From a checkpoint of a small sound classifier.
Model: 4.37M parameters, log mel input, arch crnn, norm batchnorm, activation leaky_relu, depths [1, 1, 2, 1], widths [128, 128, 128, 128], rnn lstm.
Rows from block 2 of a small sound classifier, named by matrix and row number. Each number is 128 + 32 x the weight over its row's rms, rounded and kept within 0 to 255. All counts start at 0. Numbers have three digits each.
After each channel's rows are labels from the 100 clips, of 14976, where the channel reaches its highest value: "responds to" is what is common among them. Only what is clearly more common there than usual is listed. The data: single notes of musical instruments (NSynth). In brackets: how many of the 100.
# conv: width-3 conv, stride 2 (model.blocks.2.conv.weight, 128x128x3, each kernel summed), inputs 0-127

conv.28:115147147167199180168197130187122179123183118038156162114092096074146141136116152122196095110121104073129101160141125214083135109123124188153113146107143075156110155136128139119170159137148147078161114103121157132132149107162064112101090157135124062155147151129158142154161130091153104153188135127138151143102187132126075095121174067149101146156087115140135117160108132151127107115105
responds to: pitch class A (73); organ (45); note: A4 (45); note: A3 (26)

conv.68:105094174134141077115171137152129111124163119144180126135103110099121158193171106171117125142127124052093167075083126144147081146137154158121117144103087160100147114154120115167128169169164150142163125133081110242131193130098132149170103130098105123166169139123205204139117121157152150142137136147160144188105204132182141110131160124129138103129138107178040118123105113135147126127087
responds to: octave 4 (85); source: electronic (72); pitch class F (60); note: F4 (57)

conv.13:124125145218148082085152134145160129106082137137076121108187090093080086107136117123061134130166145132114137121118144115067132100139076084136123108154125140141149102137181129161110148123136140114112116134112116066231165119100101157083096070102072072101162108129099131137114140106142148114142088121099166160130114092098159131072083126217120169163120176093068119141175144099095115091120
responds to: pitch class B (83); octave 6 (48); note: B6 (46); note: B5 (30)

conv.73:075108084143102204110136117124113152148101178138119133186113223073151131111143139127141105184108077100149087119083118131102071103107130134153088135142143131179158207110076159085148096122114091162145125143125148118189098152173169175177151086126101138167140156137122115145135109130110159144101098094130156107156100116082215115079120155182132153165090104117103099148150055102126102111116
responds to: octave 7 (62); pitch class C# (49); note: C#7 (37); note: C7 (25)

conv.27:192132118092109236146159145136085224155107134191100189111182112174095117101168139141124107138085141105092109178149118175130117135114140176164093097130118144177106161122096119158152116127173140134149124172151145133103136158181104081097107105121126103094117135099115127168150143105106164175140139147132106166061185128107133139060116129141168075141130102118095109166094087147107080090177
responds to: pitch class A (95); octave 3 (90); note: A3 (87)

conv.47:209123104067125101125203071140108164139119151164064133132130128118150137162171170114126172100196123131136118169100111092109175116139108160147127186126143121095120103163162091147204108140111121108125137092125137089117099147183124082123136139101165063143105172155068103172074110169108127123096167134169179139133062114099106111155152117118173112116181149055159095110121143125077095153113
responds to: bass (44); guitar (43); octave 7 (36)

conv.92:084129092079184081125121161142070102119138129103127128077103162102087146190111146107142179104220127128144159102099158140141184167131188191091172209171118152087100120131147113137092178196128155098103131080144061090087182114120128139156135107128166127141192148083128118151119097104125131123122113140145107168148111132085108172134162144116148083151161210111141114136144143144124125158122
responds to: source: synthetic (69); bass (58); pitch class E (45); note: E5 (25)

conv.38:123135175177169108148095134110173124147159124143147142141142082131112190199155079131060153119087191153075191094130158123122099165124106151070182128143148157064107083123131143148117169150065142132142122118099110121108138084075134170159114099193115146106195145073107106159123077101152140114154176128067075122137161101144075137126093160095140137094159154151105134149102151165111131074110
responds to: electronic (95); organ (83); octave 1 (37); pitch class: F# (25)

conv.97:081123126133128109153085116096118089087147097074120135140127175095093147174132138129153161116163099117123175115127098145143159103159076085109174128225173082071100152104099179144093161114133115126123091139184091084146132126125140130090078166063116094095130111106100117092146150187201073145126099173104124125178086150113127192153137093106111057140165170110159180095119129109124163156116
responds to: octave 3 (61)

conv.125:111130126084095121149090131125134083080083135138177104106089142112071131106154117089113071171106127129103162139082180123181171082136218146184149094099134152110137128138144139117118112123197132128103096162091111132106204115096101095098056125107099146158103120105169197117105127152100164078116109119112095105147135140172196129096152177114138086080119152160106094109169115108159068184123
responds to: octave 4 (63); source: electronic (62); pitch class F (39); note: F4 (35)

conv.124:093141119134098121111158090150118103110093173108058093083097147161157111132101089096149105155118104104127135083134116085120071085091069184151076127103074116100153165132094142147093082145130094124130139114105108117088104089127167131173157094119081132131194083098094108094149161089115114090031125111135127188125104124085109092144176122170183138111096132127104046107165094148156083156098
responds to: pitch class E (92); octave 6 (40); note: E6 (40); octave 7 (36)

conv.21:123171162106125144092164147091123203119127119130109168144135068156102087105163082133108158131108160172142129138175127166202103156097105210157090131139080154104131114141152099157146108186166105132145088150130106131140154134134086183149121165179187139073165199099108068143101142122133163130162150111149093203118161123083122198130133177141128090158122110089170111173092132136118125090161
responds to: octave 5 (94); pitch class F# (59); note: F#5 (56)

conv.69:092100163090152218142125166093151111144115114141127154154109107121133155095123135162090135076110151133121138118008134173124125117081093109102126126146114212136127115119111072147093145140127082123103051135138135165182124184202145135118092171034123103159134147102113113101126153127146122112127135135141117120074102114094094162137178088101114103146132166134142206126130115151088189096127
responds to: electronic (85); organ (65); pitch class: D (41); note: D5 (34)

conv.127:141102123118113132104135119142129151133149078091115066106091076118137105068146172120084130070105120068088142101117162155082119125133087131079085167118128141121069095104157113193147078129130127104138124044120115091169084160146131128138120178139111110101160078177101131155137117066117072103060126152153183108105096132092084098166170107095143078160135149099117150102135174193106119193142
responds to: octave 4 (53); pitch class E (45); octave 6 (42); note: E6 (42)

conv.67:148071178093131127086183113142079158143106096133092131112107149195103109085185145109125159136169175118101134156158138180082088150092119179081135167128081130177118101120116070193190134144149141141107146100111141133061092148142097082092176081113147178084132127174053153118147101090094126144106200129144174186124123119081097115128180167139153109137160084117127128125101141132115116124143
responds to: octave 5 (90); pitch class F# (89); note: F#5 (83)

conv.126:181124149099109143126129090157071117137086170170244086081182143078175132105088171176137145113124124123100098134075109152070087114117171121125140146101123139154175130139082056133129083102161107136101077118128160140136116196126128144096139179067128150121156115145128184113180143096143121115161100134180152140092112197130127161133129085152112136188093155144140148152105125131081162138162
responds to: pitch class C# (94); octave 5 (87); note: C#5 (84)

conv.112:096115057130123179107159124096099144117156104131124151158073144138108150107139119115082154061137163136170155182118118104127131138103082133146141145167108175134036149057072125146135182142089110130153181118198123132154135127176128162118148141131078141201140144103151099115079120153166070153109107101082130071114137145148142154184142132096110061135144182106098157080081105119098172161146
responds to: octave 3 (52); pitch class C (31)

conv.84:160121204119145143144115063104117141073195105126143140100127081136139200152119117155145154123079171121153191127107084136133108140151102151091149097110094152140142101107106154113159185163098122115113106080126132108133089151084082118102110209093160120132151170115166098184125111148184115081131156144133093140115142191143059200191079095142126176110155136136157125127106087138082146065124
responds to: electronic (95); organ (78); octave 4 (49); pitch class: F (26)

conv.110:168130142173188151145091131130164115149138093157120167072141161106139138094155166151078139118176153156143070164175170090073144092162153104156183166147131151169114103170151109148147108090135139127167130112139114152154121151124121070104147155176167113115154131161080141174120149135141137153182102205144150128112065119142042191179124135120095148161121186124162180183093172123085118147149
responds to: bass (49); octave 5 (39); guitar (38)

conv.60:144093191115111140133065172135091113132114166148135074136114082095194132159120155147159127121138141076134118087074123106121084084126162130140094089080124155153190200059083117139086103108153052156125132137108182165075114169111149138091138161084142133166125106177111152133135130151127187081106158125176173164127111153109114105118116141167145121181138136164088068091157104120065084122125
responds to: pitch class A (66); octave 7 (47); octave 6 (41); note: A7 (37)

conv.82:121106121121148123159172098060113150120119096099125181149148170189107134147148130090159146116087150135144188191169124111163125145102079188106117125130139117099074130104125128194123162171153168168094149137165159114069088121143122058090098127139107135117148153053114078131102118096122088190181164131143101179129130101111133148153169163082089074104189133102112104087125080067144107157101
responds to: pitch class F# (58); octave 5 (55); note: F#5 (48); note: B3 (29)

conv.62:062067120143154108109180098233113080102115142135120078121072159092131142096144103156143133131149111105123096096102127124096142129161082137122098189119152137173109076208145085165130131188107153107144149089126146102206121115132130165128066165088141115114146095120176173114083142104145097079142133140091216140144101117115127166101169082145068113124119157141105132112131105107088101118152
responds to: pitch class C (39); pitch class B (38); note: B5 (30); note: C7 (25)

conv.20:085179104130118191126159121154116170169103132126169109204138171143100197067122104111142121149118112172129146119094153124148110186083119197115116094158154173115140081102099092106125154155098094070142148113135137105151103128078164125146119156160183113107146159064102111075175165131133117150184124105135128168132138121169173164096113127157153103167087103109170108167126118064160076124210
responds to: octave 5 (86); pitch class D# (33); note: D#5 (28); note: D5 (27)

conv.71:153122139133152099054134123115108112118128139174079142138152104171111112082113094165105150172167175135108165123154180067130148112120057094103136111118114111103202080092173094127105131139086161180179174116109146123125128173104159071095176071116121144077115118125079085096107115081170143166114130112107109213084089122124120095098106222178131117112138151109091128124144111122116139078126
responds to: pitch class G (91); octave 5 (81); note: G5 (75); organ (29)

conv.57:207125128124147155142114112079177192130131118152108149097158104125147148152119146149146149096139091136098118182131115141132132167191152154088194125118157113108149132138108136148146120107124065141089086120152133154112135124122118101084077142100155094072085097143107094143088099219134154099137150185122120163172157091103130179132125062073055144085103153145120169119046160082091131075089
responds to: pitch class A# (95); note: A#3 (40); organ (39); note: A#4 (28)

conv.66:126131113109104147101069175130118163156151133193175157148090174117134193171125140130156156139088130148155107099087064107169095106093136121108121100173126169112098179090064168119125091097120075187123120104128120177105145145143206108200117167105093180190145137105103134102154162190133115166089163132154123076173103164179153154119153115092145088144142120104116136100091087120170136149143
responds to: pitch class C# (56); octave 4 (49); note: C#4 (35)

conv.100:151109118078108105132150101147136094086106128091174153118143115110141088126110136128130157138151130174143121111083106082068156114152137160084133112084118157154133135174106128143098113154155184136110160089099176158096116147144151155211143138065124077152138139091116110131179117176127110163197126168199133154143088120131084174237148136125111087168176146077163156163106185085142132187122
responds to: pitch class G# (50); octave 6 (49); octave 5 (43); note: G#6 (43)

conv.43:176097162077164117157130114103119168131201139168109093124095104136146165146137125113230136102138150099110136077102095126136156144212125208131103083077121138133079139109124034144101194133114087116141117083091139096117126117109085102112076150114139099170150174119142091119129131109086114088094132132068139119151111143109132153175083137137165142132138142127089081082164072105159174125114
responds to: electronic (64); octave 7 (51); guitar (37)

conv.16:146113148123164107144031131100163126071140130126100080179123162136118109113145111068199184173144128096096169101164147113146132079135114121173104083156187147089128117127162115172038084154148112115123127159070112084117177134110157202082115106160128145143091093169153152107097131121155142081094146159091090156139177135153158179142108160143142118111095139150107115148109115117134063155083
responds to: pitch class F (87); octave 6 (46); note: F6 (45); octave 5 (41)

conv.63:135147194076158134195135165147178097120076122176156137133077119141112098152149156151125139167142196124116177142088160094142121149097162094116222160165133158128150119108192100194184122157131194097129056060149144121109189170114081111107107140093101095181125141108129143162138106151143092137136159171136114116138127162146114130120156118135184108136169136125102129127074142182093142112166
responds to: bass (76); synthetic (76); pitch class F# (26)

conv.116:146148108085107097077153123198078088069170139105162083118124108147108119129132103169109116223103118110143117124172125124099109116086168125131125148068116180174138128147101122155111105136142101139092143064057141135167102102147100143187065147159134094124154116144124115163160139095150110166222169150211176116132088118164097118130163127179147107188122112088131117122113151137136105176099
responds to: pitch class G# (66); octave 6 (62); note: G#6 (48); pitch class: E (33)

conv.120:118023117110094161134161152129136161100101099099115095158120135127176049073131154115147100108140144045119123095144146142091107107128090161176098115127170135155115147082153149130139079084154114104099053125114130090144132148131102217109165101148090131143121103135149105149100104073101043133087150111098154072042123116098109079156129141105177108083114143164144115138129090141118128144131
responds to: pitch class F (65); octave 6 (61); note: F6 (58)

conv.79:108131094127149146134160046144078160096121147089164125127069149136131144133129143085156184134164091076128087141075155118103095133138156180070123132130121161128112137154139090140121112171112143064181108098168109108128126138123110121160164169097142100146156091131190166113157065102089081127075158123129129150075127210177124087171129101144130096116111179190121110097124049096140072169140
responds to: pitch class F (74); octave 4 (73); note: F4 (64); pitch class E (26)

conv.45:150143113169116109069146127143103112134148147142127069113100119133090109083129077116122145182117137111133086119228122114133154085138141084162133120155140152163123129106153055154162082104124143220179183094112119130158123130094112126082163110240182137142085131118091105089186117142111098087169154116113108089127115139173130100157127182139159125152093139106151148111140163164187088163104
responds to: octave 6 (90); pitch class G (53); note: G6 (52); pitch class: F# (44)

conv.0:122082130178131120095148111189090109088120131150149135139099106126127114150124139131112137162127118116147148123165118086162129098183165200149061146122094072118153187145158203140130118163175176139161132134108116124192116124149075163184158088173141126137163084129155153170091133140117065199171141144130131157086112117221141091144138150128097157124128080104147101128163122139199143199094
responds to: pitch class B (61); octave 5 (58); note: B5 (55); octave 6 (40)

conv.59:087139162118132158186132116069085112103146104115112150082115155183086135117139182150118106108150156111144119115151099106180148123170120080131119175118171067110081127128074134101159152108123184121166166111186108128132142200146117071099141115128189239107073116081109169172140131111163072156147081117161125104048121146120121123125151127115107091112150126103171155127170111168120163154146
responds to: pitch class C (69); octave 5 (53); note: C5 (51); organ (47)

conv.80:120132121126087165158074083114096121147124099152136105078129145110174085102130169102145167075124114113136105182121123136127113136109161137125110133094126133103075069125131071192167126116147113167066168121169170134055118174126106110122195126138169118087119115153098140074139162093087129100102154109168113201150103187121085170115196171078095095128122117159130139088114156085185088189144
responds to: pitch class G (83); octave 5 (71); note: G5 (57); note: G4 (25)

conv.54:127135069074132126113151110137135121134053109151105112049102158141098079132082082075119133121160129174122109161100135124096151114127175179097166155083067064125090112167161110111115063148144096121096197096133096124103170082116121096156146115159124116102153140086096114148151117114100103173196115109121057137140085116105133074114146143094091085142149088125166104138115183135200101159110
responds to: pitch class D# (97); octave 5 (65); note: D#5 (63); note: D#4 (28)

conv.91:137161114158152098130101149165098146093129144129126138105137071132127103087103116176128172106185131111110081140144139094097165077192123079169081164076120128114148103134169138200140111087155140151126108120082129100191102122130107164148117121146091104134157069178091187175114103154142095136083107182135169101145079121143128142170156161139175168076107138114201169173151209178100148131144
responds to: synthetic (66); octave 5 (57); pitch class A# (39); note: A#5 (35)

conv.75:120136132131179122151092132127143117090051144157111121079137091156135170136099114142093196031150092132158083147153124104154181096167116181083155132129119055131101145140165168111120110136140164171092131130131105097079159148174091113151129127116151211156091114140080157136122092165116118164127106160122084122128112127104091118155037134078121125128180061126124175088158162085164157114130
responds to: octave 4 (84); pitch class G (75); note: G4 (59); organ (30)

conv.46:104141108183128126135111111171136097132077136097150040122130201089118170152079106093141134142159087171129113127110149120120140146145169120093151140159129098162108120199116125124085142144083092130110151139148086149127188071105148091186108096158161131145171100117143148107123110153139130111182101107139129132255102075199166104104122098166079097117086157176130107111150118139180096122124
responds to: pitch class D# (90); octave 4 (82); note: D#4 (73)

conv.81:187127133094144113164197100064105181137096202105120140102100144121112182127153151120079098171157062119062118147170117136121118137162109142120104146109062128132144209094173171116137096127168098049159126141143164144104109088151092059131148084114127074115115114104106080138148101108130173160168113127108104121146105103171176143111125092115100110067142134091128095128180116152069109132112
responds to: pitch class G# (71); octave 6 (62); note: G#6 (47); octave 7 (26)

conv.41:117186118130121072079171072195121112147100112155155125099129132197108116122150123067148135087173136094158111162154124101169124108138131194093118138093102139116160117201186101161144136141125125162174147084182107061135114104111131107145106095161215165143104077173113155094177082092079110116112114135113112170134087173133111139126084132170190145169142124098142110132125157101168082120150
responds to: octave 5 (86); pitch class C (47); note: C5 (47); note: F#5 (35)

conv.77:092114128151139117129144141140119079129150121102127128132078059128088110111149163090071156088168145066088163132138177116088211149135116139158157097123158186106079097137171147201152120156202149070121095104170137139134184153130110143141113073153107131117173119099141146153061144099148094127133120160103150108101110131106125165118128106082147092089113168103072107138157134178107155233124
responds to: synthetic (85); bass (80); octave 2 (38); octave 1 (36)

conv.86:112102084113154144180128080130121128097107096114083119102083133114134109095149142109180169090121032116160137142155124173115164113130163121162106188146162047099123128162160090115186129115152148199142195087159127125116150164160091118089113104130150150035144093198100179184152138161099080131151120139135155135130115115147136094134184128082066106106124149112094099094102126158146142139103
responds to: pitch class G# (66); octave 5 (66); note: G#5 (48)

conv.114:122120177102168099179122121145156097085095159147153072107097176070155159112113182037181106154167129099108138133112116084092116099158151121148112099104138128153107219121124137145073137110134092125112171100126202066090110116074145109116120127076116106132127130071138110131130102151123149102146122146153125137156096122189094085140124078153139112167085184130104077128195120158109051143110
responds to: octave 6 (62); pitch class G# (60); note: G#6 (37); note: A6 (25)

conv.96:122143128133120087055109119164148134133114156103153115134154079119118109158116081171123110152070112175140117066093087136150066144119170109121122069117080153172167124118112120090125101183106054177081150110067122185145178161102077183138121094120125082165156135121117170105096117167102098134134142116134152161127137110090132143056122159212122093193106120149116132120105110086123087066100
responds to: octave 5 (66); pitch class D# (60); note: E5 (36); note: D#4 (32)

conv.109:127151096120125102156183136118105158193142146099097163163150143145137113175104155079140111164148087135110089184136123105128117083125085180145087073115098141095157172117085192111063101097125119086146154148133141081073137104109199126167168058176114141156114091124110114138187159109111135175074085106144150115144164139102197098107152148183159154144121147135129062106169105147159088175136
responds to: pitch class D# (67); octave 7 (62); note: D#7 (50)

conv.87:149139151116153086167137136143149112078139128102079151104168097139169136176161162087136125138138086213151134109134158095152147115148079097158113103112160122091177176072118186119085152122136137155108159161107157139072134124151204071171163109135084095150061131151151122196107171144127160174096069126086159111155144133095100093134112159176155129106121109091154127173216135105106160159146
responds to: pitch class D (58); pitch class G (41); note: D7 (38); note: G5 (34)

conv.64:151146126089176084153122128083169115115093155156083142121169107128148071121136147109140126144169140153057089141171191098129140094194100083184134081082111136097165107107123124156074109084174141132123167184126144127094167115070150124099116053183116106042120099154145115091106180110126206129185110154137107129105148120179104129120133145105127157127096126104071172167167129133121119158138
responds to: synthetic (61); octave 6 (54); octave 7 (40); pitch class G (26)

conv.103:154134118076098130129115183132116126130137140116142158097152120119115144110139155090135137181100122220157143113079153147140113140080150113173107100106109152157106139095105096150068147136128097112121193195106163164125145143127188088189070142147141052119182167071122080092136239119180184131146109103157094112132089108120123114153169174131121083177105136114130144182149149149138126157147
responds to: octave 7 (49); pitch class D (46); pitch class D# (34); note: D#7 (27)

conv.3:150137128186186124128165112130152181122168109103152110147099136166192162128136152122175124126166106112181131121179138162094130100105126122201143136184205136132107142159123157096134144128115158114159106160124131092211210121139165169144144114155140128152152112165201112141136170096163096143107140147129202079115173097131216141105137137114142112154069131118137104150143103070162111072088
responds to: synthetic (64); pitch class C (49); instrument family: bass (49); note: C6 (25)

conv.113:108091112132076107101096114092067092154127124155113113134126092140031058133140099086100141117127165105128109101107155133141114067146145134099104110059066212143102069133125136115069079101113070115114164114061101159115103140104103208118140115127088155149114094141123159075152174163097118137091164130118178135107091117131157122121174181123145084137083143157112111124135125177148084158143
responds to: pitch class F (62); octave 6 (29); octave 7 (26)

conv.118:079140080135110141040086069136062163114156130107155167157164200157117142137125066127119116225127139141154160140126082176157080117104147069144097088134149141122157146065072172055101130120100078153116119149092123080119092151157114129158163129136134141100120116143084191161104098137098127161134122073141150100121136123138093105130052162145101159167104135113149114150127101100105144107140
responds to: pitch class F# (50); pitch class G (46); note: G7 (26)

conv.19:155135163076162138157142119095133149130148148114115134090155116119197188219152193109155113121153123113082132144157152120102127118141146196100107176112126122135083175118116158145148145102129092076125115132137159133129115076150150083186093117171096079160144175155150133196126178137137189174119150187152154080146135068089109128100176093111122121087182127121175133197111114187114138167125
responds to: synthetic (75); bass (57)

conv.32:144117110093129104138111097149062125127115089226159177123136167145133137124094098114119162089154148108170136171045163096143102108096150111136124103126146123126149206123104137106070123099141146132122137131163086117118110194138159100151153095121091192182093101100105167112146144163137128164080129165109103114118098180151151093113048114150168097175136152135136144130165112121153225137200
responds to: pitch class F# (50); octave 4 (46); note: F#3 (38); note: C4 (30)

conv.65:119074113118106125080027134139109061116150163153123133092126120192121109097104081156105122161101186156110140093099140066161068113106147123071135075134119179136128104121114160149109098108119126144085122145076069160085138157090095127116147125170123177112126123145078180106070109124136129124111190144113060182143109106138088093088089181125149111094123100174068148103092142083128113124116
responds to: pitch class F# (96); octave 7 (35); note: F#7 (35); note: F#4 (32)

conv.11:105096104131146147094164161103173092188087091152173113091148130080102130165092085153073116105112143223147104116105142149133134112087106084099159161145130108173130098151122157130106135071090183131161138140119154172160097124139140120153161097127137155189112193092129151126153155136160129169127040117155102082179136141145161110100102134132168095181130104115158202163118173088173162104181
responds to: pitch class D (72); octave 6 (40); note: D6 (37); octave 5 (35)

conv.123:092106164135155171165173125128111118108105138138107181149127097098130129175115159133124175146121103130152136126110118153193150124128142123201134124150128103063085155079158123112122125133135172118153137199147037122145181097166105125116107093071118109108127094095142112141116121128127124135100050118022105093084186140111189075105063147114094131052130125112119120185146112148141184123097
responds to: electronic (78); keyboard (53); octave 1 (48); octave 2 (41)

conv.58:177128156091166179143176141092099200134106159185095115170121177127128159073114154138135131169107130115117116143109107165064071108066175156181120089134134150187148161139101091127161148094106106156156131087148195113116131140160113149070153080108140135105156191146090145116088123101136160134140173083143160169124107150138126079087150119159126107131118087141108081167162098169069110125204
responds to: pitch class C# (73); octave 6 (43); note: C#6 (41); note: C#7 (31)

conv.85:086123097098127178134106121102063080162093138126122108109151194082078109117101087128090140104175180130140166169100171151191176147135125065143116123179177113125078138115135110124088170089115181091127150120156083104180128172129181123112117062120122148055092150130089120101152068132116103103102096152092151095129184150172108098102080098074121097115099129132131116131186117099125123158092
responds to: bass (60); synthetic (60)

conv.78:211149089164159093137103120142170156128154158109195123127129127091177215171091111125176155129194090120060165168143159135098123163148155194112197122147133157057154110156161142146112148170088088125100111136157122119064118109090121169162122158162142090136152143177119148111131105145136125127149153177161094186161179134128131143153145117087138120086153128168088137093066116122120111165117
responds to: pitch class A# (85); octave 4 (66); note: A#4 (66); electronic (61)

conv.35:120130080132127078150138153183187135120169183121109120108116153068179137134123108120163123139122130122107083133149083112091112069149137176151114114069155092108146188157133160125173104079088059136118170106119114097111090082175111173140120119197073093172131159138112097143104132123104081115175161121184160048089112081088134125106168130136158148144083116076128127068085125178136144156120
responds to: pitch class E (84); octave 6 (47); note: E6 (47); octave 7 (32)

conv.2:154148163162114112097103165123178140151131169082122217118183108110155099180163133152122108150086155170158122125148091131165155111167099155145077107116112145178168148113088192137118097067187080089150053140085172182166124104103123112116088155147124123155103175128074148156146137199135175145143130160114146095104146119095099131169097074168145145158121103079203124130143143104142124127106
responds to: pitch class C# (74); octave 4 (74); note: C#4 (69); pitch class: D (26)

conv.105:111185125155132135064190109101070157152131121178105161128144117202108140112136071173101097159139181139159101144131117107153097113085110097112108138136112123153130142110140152104186145116074139171186150146134120112094084182206115089081181080111123186084090141160138142135137093090136107178114107133105115175063073168141144099141083163158148155140148052101145152141109129102143180137149
responds to: pitch class G (87); octave 5 (61); note: G5 (54); instrument family: organ (40)

conv.89:079152133131136145171153175100146066113089122117110140088103113161063094162129152110057132069113176106167163108109169137234194162130133106122135131165122105128101107093141133105123128154168168126155122154142127080170170150094084081090085120089153180112078161059144121156109175114156117144130125120101129093124155126121181114115104091100077063093142127094151082189136121108116149115154
responds to: source: electronic (76); organ (64); pitch class C (53); note: C4 (25)

conv.53:085092111151141106156082138117211084104142061051190124096093120112113172204157195115178132065095069124089150105143120167113140125108103143109144125131206092116088120117149144105116150080122136152148099126129151117155140093121114092134099163115130126088095075123174131166104118163093115067122145089084159073170159146177135104145173109092117157086123138149122152099093132111117086091109
responds to: pitch class D# (67); organ (53); note: D#4 (47)

conv.94:150150131126101134099159109124106217163043157104156162078153071106129084133113132114110118163104070074127101152159087154145089134172128138148082121107143083074171185129099187113157105098177067090107138210121155132122077096147151127126164126111161118112104040123153080131139100117091146093129102095134125158120163155159126094116099103117150171107120097153139102124133082138141054151129
responds to: octave 7 (54); pitch class A# (52); pitch class B (36); note: A#7 (36)

conv.4:126140081052118139161085134120119110154086125119117131097121155091114124109127135115190114091100164155105106127112153127109094118104131076118153095167148096090093174126113122118079121069177087140104173148173171146144110074076184058158123139085103132134131114072125101098184164147153142129149122123147133100175085121221118114105158092132121103166078149110158119124166135198220162160158
responds to: pitch class G# (79); octave 7 (43); note: G#6 (30); note: G#7 (25)

conv.44:144114124099124093083137163131124188126141107176194097136126142165068134112138137112134097113101136099118147142171153133159082133089139124120124042136117203089135102112144106193158092083162120116088077146135097136169093145057108144042077119166156157147059098101175141115149104102161156087098142142111101143113149203134160154153102153121167153142128150163112106160120121161092072119192
responds to: pitch class F (46); pitch class F# (35); note: F6 (25)

conv.7:112085095111098090101159094129124109039106088129161114154141194111149127102142118117122105144141127120135111123147168085076152097159106132160127102125163161115134151119107128162088088056147136089108163096094121132174139129118115188039095130126142115148092078159159162099101128172123101142152115176101158091133091199176174131144111102106138153102089185156123174048128125065092116198110
responds to: pitch class C (53); octave 6 (48); note: C6 (32)

conv.49:190116133166130139158065124140168120163120155142107118128141097099224070126093169129107145143129148154127086112139139148139148112184124112144108098103135145167220170095100129139105096135124069151095087133105179145096109127115180123139130112108177126155085138229094135108143140209120176123150157196162148150110120133092131181133137125151131178164075160122158126121141134070108096098180
responds to: octave 6 (72); pitch class D (41); pitch class A (36); note: D6 (34)

conv.36:184163138082124163116095177120157110192142135099140090101115105118106121087111164092132117094109149085160123111145146138174110154144177099104140108121093130149141079174163089132134099139167115059095090111155120116119159114065128124132123126120213131135168124162152144035206141131144137089166157131161119131095177145178138135147101074115125135156067111162149128199132165194172112196130
responds to: octave 5 (93); pitch class C (51); note: C5 (51); pitch class: C# (36)

conv.40:125153121183108171115130073144147121139147159070159127097116130092186135115141118187183095134040085147157099106126090163125087129136188094139108125101129119174133093201116142048165148177054103166108155146107100153202130140124123143168141136162128117091193170159106163134118098142125126117127155092117163140159107082097142144146122080153142188134112071134159133095091111159181105119104
responds to: octave 5 (62); pitch class D# (52); note: D#4 (32)

conv.33:132112131111175115136088174146139120176131142187136121124108133120141177138112159146154222122158114147156124112089184139137099118104162121182138097138127084072089108157160131163121109116170151204095178146116115201121167195162178092102139074076130130118151116173106176141134156117119132066060151136120153160143170125143151102090176161068099143103151142200086145078140140145112151109135
responds to: pitch class G (96); octave 4 (70); note: G4 (68); note: G5 (27)

conv.23:197153130130117154039119145121137126153140139144113126165169127108109121053110161125125109182113117130100116161166131115172144089130114068113095074145106171133129084105163130060140076130122107099135156161118160158184110121115132152076111116154156158123062092130140127063161092128167145112126128110112125055104107137210172147135037166124149155182076144091129157153152129166168158152156
responds to: pitch class C# (56); octave 5 (45); note: C#5 (29); note: C#6 (26)

conv.115:110074055103145122109091097103115119126075118120101067100155167101108107108134068136088140125192088112111106161135150112189178077152165134117067181114170059125123077114090125128136098127113102096078158154161135109100098116125090130103138127131157127110092090117104153172108085099128125129074125154108082093153049147121083144116083104115138139149116169119139173125184118076064052135124
responds to: synthetic (74); bass (69)

conv.6:154099079174140119120192164139181160146081080139101151072140107104108151166142126142072148087182063175116093232136146140107151169134124141161167108144174106103174052157177159098184126108110136106145094166133127196129148110155154124095133135178128116112085167125148118165108131114095151147103066151114112123158169095093107173119077132086139135136122089127123158164086144107084125101140
responds to: pitch class A# (65); octave 3 (44); note: A#3 (40); pitch class D (25)

conv.102:122142111119106124108136095157100159153108105147126168130172106171106093149169135124118145105150122107205093128193107145205175120153096070115113110138125101116131191127142195158142092134162144146103168114144135070181109130131105172140116122148155153135092080136151150093188161165129094180138104110166128100133139118209132152183129140161166157179143142098196091102176107172198147190161
responds to: pitch class C (81); octave 5 (66); note: C5 (63)